config = dict(
    arch='convnext',
    inner_norm=False,
    label_smoothing=0.1,
    lr_schedule='linear',
    warmup_steps=1020,
    weight_decay=0.2,
)
Rows from expert 29 of block 7, named by matrix and row number. Rows with one number belong to one neuron. Each number is 128 + 32 x the weight over its row's rms, rounded and kept within 0 to 255. All counts start at 0. After the name is the row's rms in percent of the matrix's.
# up: expert up (model.blocks.7.mlp.up, 32x32x128), inputs 0-127
# down: expert down (model.blocks.7.mlp.down, 32x128x32, transposed), outputs 0-127
up.1 094 [ 95 140 131 108 109 128 115  89 130 140  91  95  99 122 140  71 106 177 123 137 155 142 108 124  91 112 115  77  97 167  93 108 161 168 122 129 116 106 162 102 121 135 124 177 129  91 118 130 192 173 105  97 122 120 126  86  58 119 141 148 149 129 174 130 192 109  86 122 122 121 106 138 136 153 200 149 167 148 242 151 109 177 110 123 121 250 156 183 110 118 104 106  95 122  67 130 175 134 113 125 148 178 139  59 159 122 150 130 115 106 120 124 140 125 162 102 104 205 150 101 116  95 142 111 123 136 133 134]
down.1 103 [ 72 150  91 167  79 119 106 108 132 116 164 151 154 133 104  95 146 147  99 120 112 147 104 124 177 122 169 149 156 166 142  95 151 113 100 181 115 144 105 140 117 171 144 136 194  96 120 114  84 149 165 148 157  39  63 116  70  89 124 138  86  99 136 159 117 154 152 154 141 121  83  94  80 180 140  84 152 124  96 117 188 131  24 130 138 139 159 134  91 131 135  28 146  96  73 138 110 123 115 137 138 135 137 142 137 137 193 139  99 148 142 117 130 126 130 139 115 122 165 174 112 178 128 159 187 171 102 135]
up.2 091 [130 119 171  94 163 169 115 144  82 113 123  98 106 157  91 172 128 101 109 112  93  80 136 168 169 126 142  95 109 125 146 125 123  93 149 126  74 193  56 163 143 158 110 129 117 166 142 149 109 129  65 114 183 108 132 204 140 159  95 108 133 122 110 140 177 154 128 109 143 205 137 142 100 142 129 133 175 154 143 176 125 122 126 116 121 113  81  80  98 149 102 121 175  90 176 103 139 135 134 117 135  62 205 125 122 126 101  16 142 184 121  79 139  80 154  96 171 136 118 135 116 155  90 137 166 143 149 110]
down.2 095 [158 113 113  96 179 179 157 153 152 159 133 136 126 122 161 166  77 124 124 104 151  94 127 100  97 168 147 137 106 148 142 110  86 124 113  38 117 119 164 121  85 145 109 122  66 141 120 129 151 117 119  86 216 161 152 147 144 160 151 141 143 114 140 141 168 124  93 120 118 180 131 125 148 152  57 185 108 131 138 124 124 144  86 189 143 156 131  72 141 127  84 200  82 189 121  92 131 163  69 136 206 177  91 126 160  98 114  95 139  91 155  75 153 146 119 110 155 120 140  90  76 142 120 165 163  86 155 128]
up.3 076 [113 107 107 103 128 133 101 128 150 142 117  74 157  50 148  87 144 140 146  82 124 180 114 111 112 122  89 119  76 105  98 127 166 124 148 133 141  88 130 126 116  84 139 149 148  69 123 153 183 155 150 120 129 127 164 103 172 134 107 201 113 103 230 166 185  61 119 121 130 179 149 111 166 137 113 153 152 154 206 121  71 131  88 112  96  96 144  88 174 117  86 121 135 135 137 145 117 176 144 129 233 131 186 121 144 125  97 136 127  69 158 131 119  97 110 108 147 144 150 102 120 102 147  70 139 129 140  99]
down.3 095 [119 157 111 153 156 154 133 165 105 127  78 129 137 113 103  51 105 133 172 128 153 129  72 130 117 125 182 105 135 140 117  90 171  87 160 140  59 128 167 114 124 115 135 104 159 116 146 195 105 118 139 131 124 100 102 120 202 108  70 135  55 122 157 116 118 135 182 117 103 133  67 169 124 141 147  75 145 152 145 126 163  95 122 137 136 130 136  71 146 131 135 136 113 111 123  56 171 168  70  85 123  83 178 176 132 152  61 161 120  99 110 152 137 129 123 140 167  69 163 108 105 114 192 176 160  61 141 116]
up.4 091 [103 132 130 199  91 130  62 137 198 150 183 141 122  64 124 165 125  44 142 102  88  99 121 144 129 142 144 116 148 191 145 132  89 147 148 134 117 146 115 129 145  87 120 123 118 132 127 158 166 126  79 141  91 167 169 142 145  72 127  79  52 173 138 137 139 111 120 117  99 142 108  88  96 121 144 144  91  77 132 132 165 163 167 121 169 187 130 141 175 125  98 159 119 190 212 137 125 126 128 134 150 142  93 153  84 126  86 135  75 146 133 131 157 111 167 141 136  78 121 128 143 141  58 103  57 108 121 134]
down.4 084 [161 133 133 149 136 158 197 145 143  96 116 150 109 161 133 122 106 113 191 114 131 126 158 121 103 145 158  74 167 133  77  83 147 129 115 163 149 162 144 109 211 147 123 160  78  82  77  90 110 141 127 131 163 105  92  45  37  66 139 152  96 120  82 146 147 100 108 131 121 132 151 137  85 161 131 151 144 166 131 159 149 121 130 176 104 115 126  61 172 113  92 171 149  78 122  93 127 122  59 140  56 143 122 182 118 149 138 125 131  95 120 132 104 116 125  90 143 181 103 164 209 127 142 133 110 138 117 110]
up.5 114 [135 127 127 139 142 131 204  40 105 128 137 131 138 154 127 170  96 113 106 138  66  86 123 150 100 120 143  98  97  95 162 137 146 164 135 127 121 147  96 147 165 120 136 133 127 168 123 104  50 147 113 127 148 164 131 165 125 129 101 113 126 112 101 114 164 103 116  73 172 159 121 127  17 216 124 101 141 140  60 144 178 124 110 136 129 116 157 152 159 139  79 149 128 199 138 132 123 146 120 135 134  50 148 178 123 127 101 137 125 106 139 168 143 118 101 119  87  65 128 168 148 144 171 177  44 121 129 159]
down.5 115 [109  79 161 119 133 142  68 203 143 135 139  91 112 102 148  69 104  71 121 147 100  88 123 113 147 135  69 139  45  96 106 122 145 173 133  65 135 115 139 114 131 152 115 146  72 117 114 115 168 164 136  98 149 148 130 181  82 163 148 112 134  84  53 124  82 114  82 120 142 126 174 123 112 139  71 169 170 156 156 185 109 107 174 130 145 118  67 135 153 113 122 146 156 176 137 155 132 124 128  98 143 195  88 175 168 125 106 108 142  96  74 111 153 101 182  86 175 127 153 113 154 145 164 130  96 152 141 149]
up.6 103 [124 116 119 255 151 115 126 140 129 133 146 101 146  86 110  88 153 146 131 129 122 180 131 145  86 158 134  89 128 100  66 132 144 110 127 113 173 117 134  93 136 127 139 106 110 167 123 125  58 138 113 116 125 127 110 120 180 118 116 162 136 179 167 114 164 128 154 169 138 140 136 108 124 142 142 137 171 139 150 130 120 104  89 158 133 103  91 189 111 121  69  99 107 137 105  98 159 100 126 137 187 140  81 141 120 136 122  85 154 151 107 114 113 215   4  90 182  80  99 143 113 105 115 178 103 153 130 123]
down.6 098 [143 149 151 140 153  98 128  97 137 121 118  76  93  89 126  93  71 135  52 162 144  58 146 135 106  54 181 167 182 176 128  89 120 120 172 131  90 123 149 129 111 131 118 109 154 127 100 164  94 133 177 150 143 145 145  98  93 123 123 143 172 131 168 110 133 132 116 160 144 109 151 121  77 138 115  97 102 168 114 157 111 191 136  85 110 151 169  93 106 145 148 119  49 130 163  92 135 156  84 156 119  66 165 141 178 113 125  74 195 123  79 112 139 133  96 144 119 149 164 125 156 138 174  91 121 199 127  57]
up.7 090 [103 106 162  89 134 139 116 130 122 105 103 102 129 141 101 212 133 170 152 182 122 183 129 160 128 169 148 184 125 130 154 158  85 112 124 138  54 131 160 140 124 126 122 131 124 115 107  72 153 125  92 144 111  22 112 163 139 137 100 130 121 138 156 104 121 134  76 180 118 102 158 132  81 128 129 113 174 168  79 174 169 143 145 105 127 139 143 182 157 141  95 141  96 109 146  97 136 126 140 154  53  98  44 119 154 138  93  83  50 144 141 153 110 161 178 142 135 100 142 170 122 119  88  97  60 103 124 166]
down.7 077 [116  96 105 100 146 133  87  17 153 156 173  65 110 148 106 217 154  98 158  79 170  76 138 126  73 101 118 131 141 107 161 144  86 119 122 177 175 132 163 132 165 135 124 151 111 108 133 117 149 125 125 102 165 159 134 141 110 159  62 125 115 105 163 118 136  78 104  88 139 164 137  80 132  85 128 149 165 102 157 135 116 127 120 153 113 100  56 109 126 113 119  82 142 106 157 131 160  85  84 197 183 107  55  74 146 136 102 111 112 152 141 146 111 174 120 120 120 145 192 147 128 117 184 122 139 136 123 101]
up.8 097 [123 150 150  79 123 139 154 120 132 125 115 121 160 183 165 159 223 149 110 105  84 121 134 130 169 100 170 161 161 140 110 151 112 199 128 120 110 148  88 121 132  97  89 148 120  64 139 149   0 162  95 160 126 164 140 115 181 122 124  78 164 178  41 146 141 123 134  64  94 135  55 158 137  88 148 134 145  98  88 111 132 118 128  98 122 108 142 167 141 122  99 117 146  98 110 118 138 138 116 126 119  50  86 110 123 124 150  91 184 132 138  99 113 156 109 149 153 134 130 113 117 122 152 114 122 164 159 164]
down.8 102 [206  89 191 140 161 129 149 134 113 128 165 123 145 165 193 186 133  80  97 116 123  63 150 149 131  96 128 156  90  88 159 153 132 155 158 117 147 124 135 125 162 107 147  87 135 113 161  51 184 108  85 129  75 127  89 166 143 185 114 120 158 122 106 103  34 110 157 156 132 192 114 114 134 132 146 176 109 123  88  98  99 144 102 113  77 130 132 130 173 117 134  84 127 143 114 146  73 101 161  96  56 186  97 106 126  93 122 119 166 159 160 119 133 148 142 111 102 113  75 103 125  84  78 116 102 125 115 134]
up.9 075 [ 93 139 123 108 125 107 130 143 102 134 139 154 133 182 149 122 127 110 139 135 125 109 126  90 132 104  70 109  73 104  96 122 137  99 141 138 181 104 160 131 141 134 186 144 105 145 128 107 163 127 115  88 119 130 139 153 135  45 117 137 108  94 160 136 123 132 145  78 160 189 244 166 150  72 153 142 112 118  73 161 123 120 104 155  56  72 111 169 135 126 197 126 149 130 239 138  80 142 144 153 124 142 118 104 173 121 118  59 131 122 138 113  91 107 133 169 160  62 150 155 147 157 162 121 167  85 126 140]
down.9 089 [119 155 172  97 168 159 129 210 118 135 161 130 113 131 134 170 139 148 124 111 112 131 149 180  79 121 108 153 156 123 113 166 106  52 112  89 107 163 114 146  91  86 131 164 116 166 115 130  93 150 153 137 189 156 101 152  92  70  85 113  96 141 154 145 135 112 155 128 167 118 168 152 186 121 159  98 129 126 133 131  74 115 159 107 156 164  90 137 140 109 112 150 119 128 117 132 115 103 169 164 200  99 229 138 165  93 107 123 162 154 209 116  58 110 175 125 174  93 160  92 126 111 115 126 186 104  92 154]
up.10 113 [113 132 139 140  94 128 145  98 168 115  82 130 146 148 136  93 202 152 135  13 128 120 121 148 132 128 185  80 153 126 112 128 139 136 139 130 135 118 161 124 117 149 117 155 101 132 144 126  73 160  98  95 171 188 105 122 166 147  89  79 153 103 111 126 162 132 120  89  76 134 126 158 130 102 147 167 221 101 170 101 107 129 134 135 114 154  83 127 109 136 181  99 116  76  98 132 148 112 119 111 138 183 178  91 124 125 107  72 236 160 133  78 134 138  73 145  43 130 118 102  91 133 143 148 135 146 132 136]
down.10 134 [119 134 116 141 151 101 205 117 119 138 117 161 156 134 112 143 107 133 130 112 118  38 125 142 108  87 100 180 148 160 127 212 131 126 127 159 114 142  85 153 152 123 114 140 179 119 146 115  88 114 111 145 103 118 124  60  90 158 178 145 105 197 125 106 126 125 129 164 109 119  98 167 137 140 191 120 120 118  54 119 174 181  54 178  82 123 146  78 144 121 125  98 106  74 117  62 113 131 115 149  80 129 149 126 114 169 152  97 170 128 190  90  93 154 149 115 133  74  61 106 101 116 107 119 123 142  71 130]
up.11 110 [152 144 129 153  99 130 123  89 152 135  71 157 131 109 120 174 109 137 134 123  89  81 131 117 106 161 255  74 143  91  98 125 146 146 130 125 112 108 176 146 118 143 137 114 124 128 138  61  67 122 124 159 143 155 153 115  79 150 100 124 132  91 187 126 150 110 100 165 119 130  46 108 112 146 110 187  81  95 147 156 120 148 108 138 130 177 123 244 122 128 203 141 116 106  84 141 181 118 113 135 127  63  78  82 120 137 130 122 132 113 114 155 126 141 157 116 165 107 131  94 173 127  99 104 108 119 131 152]
down.11 094 [142 114 124 105 138 104 110 146 133 174 168  91 146 163 100 118  91  66 134 135 111  83 162 122 132 140  52 132 147 127 133 148 172 133 148 143 131  39 149 150 150 126 145 130 111 169 125 134 123 160 173 110  58 147 143 134  92 120 110  90 124  16 155 132 185 129  97 168 103 132 112 131 151 159 150  89  82 142 169 114 177 136 202  94 132 155 108 108 142 132 171 145 138 163 186 133 144 112 128 118 160 167 117 160 170 109 114 165 150 101 121 121 165 176 151 157 137 108  83  57 173 123  62 169  92 169  98 150]
up.12 099 [132 117 163 120 146 132 197  83 174 161  98  90 169  98 134 134 127 134 108 159 104 153 127 114 117 131 127  73 157  28  68 129 131 154 131 144 113  97 155 145  78 100 120 168 144 133 110 125 137 159 112 176 152 180 146 146 158 173  98 174 166  75 180 158 146  67 132 105 143 119  57 116  88 144 145 163 117  83 163 118 132 146 174 131  95 149 143 120 119 131  94 154 120 112  88 115 105 122 123 126  93 125 128  81 145 121  92 181 103  53 133 179 144  95  76 114  74  95 147 108 137 139 233 145 146 138 111 137]
down.12 091 [ 44 134 169  96 143  67 173 120  99 100 140 115 126 121  91  90  38 106 162 200 115 103 138 124 135 126  58 138 141 157 114 159 140 170 146 186 113  94 145  86 158 125 130 106 154 130 195 166 188 129 142 130  76  89 109 102  78 137 144 101 103  84  54 129 107 136 138 107 129 138  90 104 122 114 111 122 172 178  78 134 174 110 170 130 108 106 122  93 130 149 127  95 140 147 125 114 112 155 143  66 124 145  95 154 158 152 127 211 153 128  89 151 121  77 146 136 154 131 161  89  91 156 154 133  91 146 138  90]
up.13 087 [ 92 129 147 156 133 125  93 138 198 165 162 122 174 156 168 137 123  97  88 127 125 134 133 136  91 135 126 105 105 100 154 129 114 142 138 111 152  92 135 151 157  47 155 170 130 165 134 121 188 133 120  79 161 122 166 115 135 147 144  31  91 188 155 174  44 103 110  85 131  96 101 131 127 214  89 110  43 132  89  81  90 168 168 153 117 208 115 147 152 128 109 110 141 120 147 130 118 118 130 124 160 110 210 129 129 145 134 127 144 121 139 134 115 100 127  78 110 130 107 119 128 131 152 134  55 101  98 137]
down.13 077 [172 149  94 142 168  74 106 130 111 166 151 148 134 123  37 169 135 111 142 118 122 180 117 119 137  95 113 124 167 190 107 104 165 134 111  83 111 161 104 126 124 101 127 132 102 141 195 104 129 147 140 132 105 126 132  68 130 133 151 106 122 165 130 120 230 116 173 109 129  70 104 125 138 186 116  99 119 233 118 204 148 109 148 106 131 101 127 135 156 174 132 125 157  76 166 135 122 150 138 125 148 122 162 183 138 123 151  74  50 106 167 135 119 168 164 135 141 139 150 122 114  93  94  86 150 185 129  98]
up.14 136 [140 145 127 161 135 116 172 114 133 124 116 115 139 119 145 152  94 157 133 147  91 110 132 124 111 133 156 138 137 125 116 133 149 183 134 136 116 131 123 125 116  79 108 128 144 102 137 140 149 133 119 165 109 115 119 132 154 105 112 148 134 104  81 199   0 122 116  84 109 117  95 123 125 225  91 123 135 100 212 131 124 129 168 114 135 174 134 158 133 127 163 169 152 115  76 125 139 119 142 132 130   0 101  94 130 139 134 155 151  95 156 144 127 130 180 118 108 188 129 159 157 100 103 123 103 121 122 130]
down.14 108 [170 135 130 162 134 127 110 135 194 147 195 152 125 131 144 150 161 100  67 159 120 122  59 146 161 138  79 212  93 102 143 133 149 169 118 146 167  75  78  81 100 116 165  75 133 121 180 130 171 148 148 134  80 108 105 150  94 103 146 104 197 103  93 106 139 148 121 149 128 123  50 161 163 163 118 180 151 119 144 134 157 140 129 105 127 148 126 109 153 125 156 116 173 104 157 170 134 132  89 130 184 160  91 111 142 144  75 163 114 187  83  68  87 111 141 114 153 104 124 164 105  86  92 100  92 106  93 139]
up.15 100 [131 136 118 162  81 110 181 102 137 128  73 137 139  19 137  90 127 151 124  98 134 119 150 141 115 123  98  98 111  63 132 123 153 101 143 119 144 124 104  87 156 147 146 152 138 141 141  93 179 148 136 126 125  49 128 189 122 132 163 255 154 149 230 147 175 114  83 137 107 147 112 125 116 175 117 126 116 103 169 100  82 160 124 129 124 146 105  68 109 134  88 142 114 126  87 115 137 119 131 132 177 160 168  97 128 136 145 177  89  57 122 139 112 169 154 132 152  78 127 134 136 123 111 124  76 130 124 140]
down.15 106 [ 87 140 106 140 122 121 127 128 118 154 106 112 113 122  77 129  95 151 135 147 138  62 156 138 122 129 189 121 136 157 144  86 149  91 107 194  80 120 121 130 121 122 183 138 184  61  88 182  70 119 190 137  46  99 126 126 119 110  99 122 113 107 180 113 115 126 132 184 114 149 152 126 134  83  95  93 143 179 142 171 195 142 164 122 132 114 142  93 102 151 138 155 117 122 116  80 161 155  79 138 142  62 221 148 131 147 122 173  63 146 102 154 156 122 144 143 142 136 190 101 165 156 154 154 112  81  99 105]
up.16 085 [159 130  88 150 139 137 140  98 147 144 129 133 125 163 134 130 247 113 113 123  85  91 125 145 138 162 107 136 161 156 118 138 137 167 127 129  90 108  39  85 123 114  98 106 118  97 131 130 116 144 143 150  93 148 148  90 148 151 133 121 114 151  93  73 159 151 125 183 129 160 100  70 187  90 117 108  93 110 175  97 157 133 108 132 123  78 162 152 148 134 159 113 161 155 192 120 111 170 122 119 159 112  80 180 131 137 171 133  81 105  90  80 183 108 127 135 204  50 128 100 123  93 173 119 190  87 123 165]
down.16 093 [129 164 114 146 148 110  89 224  99 100 145  97 112 138 120 135 135 103  75 137  79 177 146 140 139 107 102 111  90 140 121 128 158 153 150 181  69 186 126  99  79 106  94 111 104 160 172  92 100  94 121 163 165 120  91 161 192 143 172 137 162 161 169 173 117 139 132 157 138 123 200 160 117  97  94 193 152 162  84 136  98 126 150 133 126  98 190 184 145 169 122 119  81 115 133 100  83 135 116 128 120 117 147 158 119 132 118 234 113 106 119 141 133  51 131  96 100 162 110 141 117 135 135  92 161 165 129 139]
up.17 082 [137 131 139 194 112  86 115 161 175 156 115 101  86 166 124 152 152 151 122 139  78 151 113 167 101 125 157 106  57 165 126 135 126 141 151 127  92 128 129 118 117 148  99 109  93 173 144 138  89 102  80  99 144 114 145  63 125  68 106  40 146 148 101  92  96 149 130 125 126 192 124 120 123 124 139 137 131 127  40 161 108  99 111 128 137 121  92 124 125 142 161 115 119 242 127  99 181 171 122 105 106 109 113 148 157 128 114 145 188 137 141 123  94 113  78  97 167 175 146 110 114 109 164 205 188 179 107 134]
down.17 090 [119 105 145 126 168 110 188 159 134 173  96 100 166 132 142 201 118 115 108 117 131 117 177 119 115 115 104 122 147 161 156 124 106 121 140  28 131 193  94 128 138 143 141  90 152 168 180  69 136 119 113 193 139 165 158 136 114 168 100 126 105  90 193  79 140  93  82 112 155 144  64 116 128 150 175 184 136  97 137 171 125 143 125 114 198 128  64 137 100 121 157 120 104 145 105 113 108 108 135 133 154 180 117 149  80 146 140  73 121 163 145 104 110 147 126 149  83 106  81  79  75 122 121 102 165 196 144 144]
up.18 137 [134 116 131 106 152 139 117 159 130 128 136 142 137 107 121 131  86  95 127 123 127 168 132 121 123 119 111 255 153 137 138 129 121 120 114 121 108 139 115 157 104 133 118 133 134 117 111 102 222 134  94  60 120 103 133 116 121 138 163  13 121 121 181  67  82 104 122 135 115 155 121 135  87 147 130 139  94 161  25 163 141 116 158 133 124 171 124 152 152 128 132 131 117 135 171 116 118 135 133 136 139 114 173 171  97 110 147 136 114 171 122 189 128 124 175 105 108 104 136 106 147 153 121  76  45 110 126 134]
down.18 101 [ 86 155  98 169 112 127  91  88  99 152 104 147 120 161  69 119 175 126 118 114 168  75  82 129 156 149 116 120 138 124 172  88 153 114 139 206 131 141 106  88 119 127 134 110 109  98  95 196  98 180 141 135 115  55 150 108 149  98 132 125 117 122  69 120 156 119 158  81 118 121 121 142 161  81  95  96 151  99 193 132 103 110 200 139 131  91 110 145  99 121 125 205  93 139 161 130 160  69 115 158 156  96 121 162 129 155 170 138  63  87  69 103 145 128 162 147 130 193 191 125 136 130  79  77 136 102 124 115]
up.19 089 [120 108 134 102 105 113  48 175  58 136 156 108 121  61 146  84 128  59 128 143 170 132 128 130 150 121  91 144 154 145 105 121 130 172 156 131 231 118  55 121 141 123 132 112 116 119 127 203 132 118 160 119  76 120 114  91 165 207 147 160  85 122 189 112 103  81 111 168 111 133 131  80 124 154 147  58 135 161 143 105  79 132 159 120 147 133 148 108 104 142 197 124 116 118  85 113 144 112 137 164 107 175 143 152 131 131 138 200 149 122 102 123 180  99  77 102 130 181 124 162 124 130 141 128 104 143 116 133]
down.19 120 [171  74 115 134 150 177 138 115 103  99 133  87 131 110 162 137 109 120 154 103 153 113 179 148 113 122 130 129 125 126  72 142 154 123 108  96 166 161 143 123 142  97 104 152 102 128 115 140 146 140 104 103 181 170 104 125  91 187 148 104 138 106 102 115 133  94  31 123 127  81 151  53 131 135 121 115  79 112 158 146 113 120 169 152 127 173 159  96 154 133 128  99 136 106 122  98 147  96 131 143 117 174  60 181 135  63 156  37 136  16 185 142 138 112  96  63 140 122 116 126 140  64 168 120 130 137 161 118]
up.20 078 [164 120 124  73 101 111  66 139 166 113 108 126 114 126 155 137 101 103 139 114 122 126 142 125 105 115 111 112 129 184 127 111 123 117 137 156 134 133 227 136 130 159 144 144 101 134  93 181 180 103 150 130 138 112  94 153  36 164 150 135 130  70 167 153 127  81  90 125 149  67 185 138 122 130 192 139 155 205 179 193 107 111 118 153 103 165 153  81 101 134 164 108  97 150  74 110  48 135 129 127 125 148 120 111 114 128 181  93 106 159 102 146 152 111 131 102 118 131 118 187 164 109  96 112  54  88 120 165]
down.20 084 [130 163 126 151 103 156 201  97  75 131 174 151 153 142 169 134 107 177 109 125 128 129 194 132 144  49  63 143 176 151 151 122  91 103  87 118  87 110 160 174 152 147 115 166 114 114 108 146  96 146 164 127 156 129 154 121 126  79 130 186 118 175 141 119 140  72 112  99 121 132  95  98 155 174 166  42 127 135 140 168 136 157  69 156 123 106 111 154 108 124 126 125 129 142 171 128 128 174 113 147 123 121 115 131  72 133 196 199 155 130 135 174  99 185  60 141 114  98 156 136 161 116 136 173 121 195 119 117]
up.21 084 [ 90 118 113 175 114 127 153 111 129 147 120 137 104 127 122  95 177 121 124 120 131 104 128 129 122 154 159 121 227 199 140 138 147 117 175 107  92 145  91 131 122 120  98  82 137 153 151 109 110 145  83 121  34 140 128 175 130 173 147  88  74 209 103 135 130 139 196 146  79 153 123 121 183 142 132  94 154  84  82 102 137 127 170 100 134  60 136 174  91 118 131 134 130 195 158 112 168 120 106 133 167  97  37 172  95 126 136 108 123 133 145  93  93 126  78 138 142 109  81 139 170 145  85 142 165 121 113 141]
down.21 093 [141  70 152 124 126 126 183 118 111  89 120 156 100 147 162 186  76 101  82 101 128  68 179 143 147 162 122 134 176 169 142 113 138 134 138 120 116 160 151 149 120  34 110 161  96 173 134 129 113 130  79 160 145 124 116 155 162  94  91 127 173 114 170 125 162 138 140 134 131  89 210  85  99 137 118 122  95 179 122  51 115 109 151 118 113 125 140 215 138 163 130 144  93 121 135 129  86 107 145 150 106 101 144  78 139 131 125  93 131 107 126 123 127  58 103 129 110 145 136 194 173 148 122  64 121 211 111  99]
up.22 099 [126 137  89 154 118 113  85  78 139 107 174 131 136 157 157 177 106  43 130 146 157 125 119 101 113 141 128 137 112 112 120 122 149 190 107 124 123 146  86 169 142  80 123 162 139  98  82 193 187 124  93 141 120 162 158 195 146 122 146 112  94 141 162 138 101 173 108 123 120  42 101  99  92 119 102 107 102 107 117 143  97 118 136 146 122 148 132 141 108 130 112 133 135 146 119 131 117 141 114 163 169 178  85  31 142 132 117 120  97 110 129 186  59  77 225 180 142 176 131 181 132 124  61 145 112 131 148 130]
down.22 091 [141 118 126 143  85 183 109  82 143 147  68 146 113 118 121 159 105 150 121 127 128 122 123 132 159 104  56 141 107 193 152 172 146 166 149 123 107  89 117 151 167 147  74 156 119  76 118 115 114 185 159 129 120 116 139 106  74 146 124 145 139 135 120 114 136 117 128 140 106 116 175 220  84 121 102 112 141 117 157 153  87 113 134 137  63 130 159 125 118 129  80 110 112 165 207  86 134 136 102 131  70 139 177 128 101 139 106 153 182 144  84 180 112  68 129  65 102 197 140 122 113 140  76 186 192 142 158 169]
up.23 094 [ 89 120 146 152 116 117 119 128  84 143 123  93 125 134  89  55 154 111 130 150 149 155 120 128  82 104 173  92  62 105 157 123 180  88 100 134 128 149 193 115 101 147 105 102 148 110 148 114  80 119 208 133 122 173  89 195 155 105 152 135 142 106  63 148 177 124 136 125 119  84 240 149  96 158 136 138 183 132  99 109 150 124 127 116 151 235 130  94 160  96 145 123 134  64 109 145 111 137 105 126 154 140 142 149 123 127 117 136  76 149 135 148 128 189 115 151 142 119 138  80 109 103  69 158 112  89 114 103]
down.23 089 [ 86 107 155 130  95 127 171 125 115 170 151 130 143 117 155 104  57  73 140  78 107 117 152 178 167 132 113 113 116 124 139 102  65 139 146 122 124 103 112 152 204  78 158 192 160 102 104 168  93  87 130  91 104 113 117 128 125 128 124 182  97 153  93  64  86 121 133 140 117 105  80 174 185 109 128 136 163 111 136 180 123 135 148 112 137 163 156 166 156 129 113 103  80  57 129  93  68  95 127 142  84 156 175 126  47 117  97 107 102 128 128 107 112 139 119 116 120 145 130 102 178 136 104 193 201 161  90 147]
up.24 119 [134 118 138 133 109 122  95 197 150 122 134 135 126 101 172 160 134 114 154 109 178 189 144 114 123 114 135 135  87 203 143 134 123  87 135 123 115  97 152 130 116 137 133 185 133 124 129 160  78 124 162 180 131  56  82 105  69 160 158  25 155 152 112  45 105 100 121 108 120  86  74 131 137 117 144  99 123 130 132 168 144 139 136 139 134 254 159 135 117 112 162 127 122  95  49 116 101 132 123 124 202 167  69 106 132 131 159 135 122 135 130 115 163 152  89 106 169 138 135 117 136 101 146 111 106 130 150 152]
down.24 130 [218 132 100 161  75 147 143  76 118 114 150 119 182 136  29 169 174 143 140 107 131 110 120 137 137 120 125 145 173 146 112 187  89 120  97 152 141 118 135 156 102  95  65 170 147 163 129 117  83 106 139  83 171 177 108 103  81 158 150 140 153 193 124 158 207 132 147  90 116 123 130 123 146 166 166 148 115  84 121 106  94 110 134  68  97 122 143 137 116 105 134 123 177 106 141 133 106  88 135 164 107 129 123  84  58 138 193 129 100 107 185 126 138 157  65 120  78 139 135 145 105 104  83 130 134 162 109 120]
up.25 103 [120 113 178 112 100 111 122 159  68 130 102 118 125  95 166  46 141 109 148  91 105 192 116 135 172 137 168 255 152 133  98 130 143 138 117 133 128 137 132 105  64 139 142 102 125  91 155 125  92  88 183 122 135  58 109 167 140 159 149 131 191 182 154 111 142 128 120  78 118 134  83 114 187 116 109 129 172  90 159  99 121 129 129 134 136 117 153  73 116 129 207 114 125 107 117 136  99 111 109 121 103 130  88 143 131 135 137 158 163 103 127  72 169 208 110 136 136 109 125  67 150 112 110 115 127 119 169 108]
down.25 107 [121 129 115 171 175 129 155  56  88 122  62  90 122 135 179 176 127 121 144 138 138 106 155 145 176 140 134 141 115 102 137  65 148  90 144 185 118  76 114 134 133 132 179 133 156 107 150 143  78  60  94 136 141 158 164 115 231 167 133 143 141 152 154 114 109 130 159 153 112 176 140 128 147 103 125 134 128  70  76 108 101  98 139 167 113 225 156 161  94 138 170 153 138  79  94 126 125  81 111 151 140  38 111 105 102 178 131 134 144 104 128  99 140 124 139 105  86  94 120 130 122 102 165  68 120 124 129 106]
up.26 108 [125 132 162  88 107 120 130 163 127 110 119 162  96 131 128 111 119  84 124 106 113 123 126 132 208 149 125 185 159 101 138 144 135  78 129 140 116 126 121 135 131 159 128 135 147 118 166 156 143 107  34 101  91 151 128 165 122 185 203  96 118 132 138  95 188 127 125  81  67 147  95 139 156  61 133 105 128 142 222  98 129 144 128 128 146 104 111 127 132 132 138 119 137  26 202 138 184 145 111 145 181 109 119 157 134 127 131  93  99 135 123  80 129 128 139 139 140 113 126 100 163 133  11  72 106 134 126 132]
down.26 109 [148 141 126 137 199 146 153 116 105 117 153 164 118 138 169 209 153 185 124 113  98 123  75 110 159 157 119 158 138 100 136 127 157 143 113 130  81 142 144 122 135  63 105 107 110 160  89 122 164 122 126 111 132 160  89 125 175 160 134 160 148  70 147 106 122 147 170 124 133 136 142 148 181 110 126 134 150 127 106  58 140 145 110 118 108 151 108 191 111 163 141 139 127 127 106 146 137 162  94 135  73 117 171 108 111 166  95 120 111 147 129 167 162 109 130 135 105 147  66  99  91  75  72  90 102   0 119 148]
up.27 095 [135 139 112 117 133 128  58 162 105 106 112 132 109 175 138 187  39 203 129 134 116 124 135 110 107 141 163 130  90 113  77 104 130 145 117 126 155 106 146 120 151 116 114  74 120 129 118 159 195 175 130 156 170 112 160 105 167  90 114  94 169 115  61 165  99 146  98  18 146 127 134 129 105  82 160 167 148  96 103 149 156 149 117 122 130 181 170 159 158 121 228 119 105 161 123 107 105 138 123 142  86  50 126 181 117 118 155 123 140 142 101 174 137 101 139 127 109 134 134 106 105 123 166 171  84 105 121 134]
down.27 111 [149 135 187  49 109 143 110 137 119 145 138 112 106 163 148 174 182 127  68 101 121 167 108  80 114 168 110 136 134  76 128 105  91 156  78  52 144 154  89 130 156 146 117  91  72 168 140 139 176 126 103 136 164 120  91  95 100 103 155  80 156 165  59 126 118 119  91 104 123 119  49 129 148  94 150 148 108 155 124  82  88 117 101 111 147  93 142 121 127 104 127 119 117 114 127 184 131 147 180  92 188 133  89 126 145  65 115  88 146 155  96 130 105 130 147 106 181 161 120 165  76 116 153  95 112 158 180 191]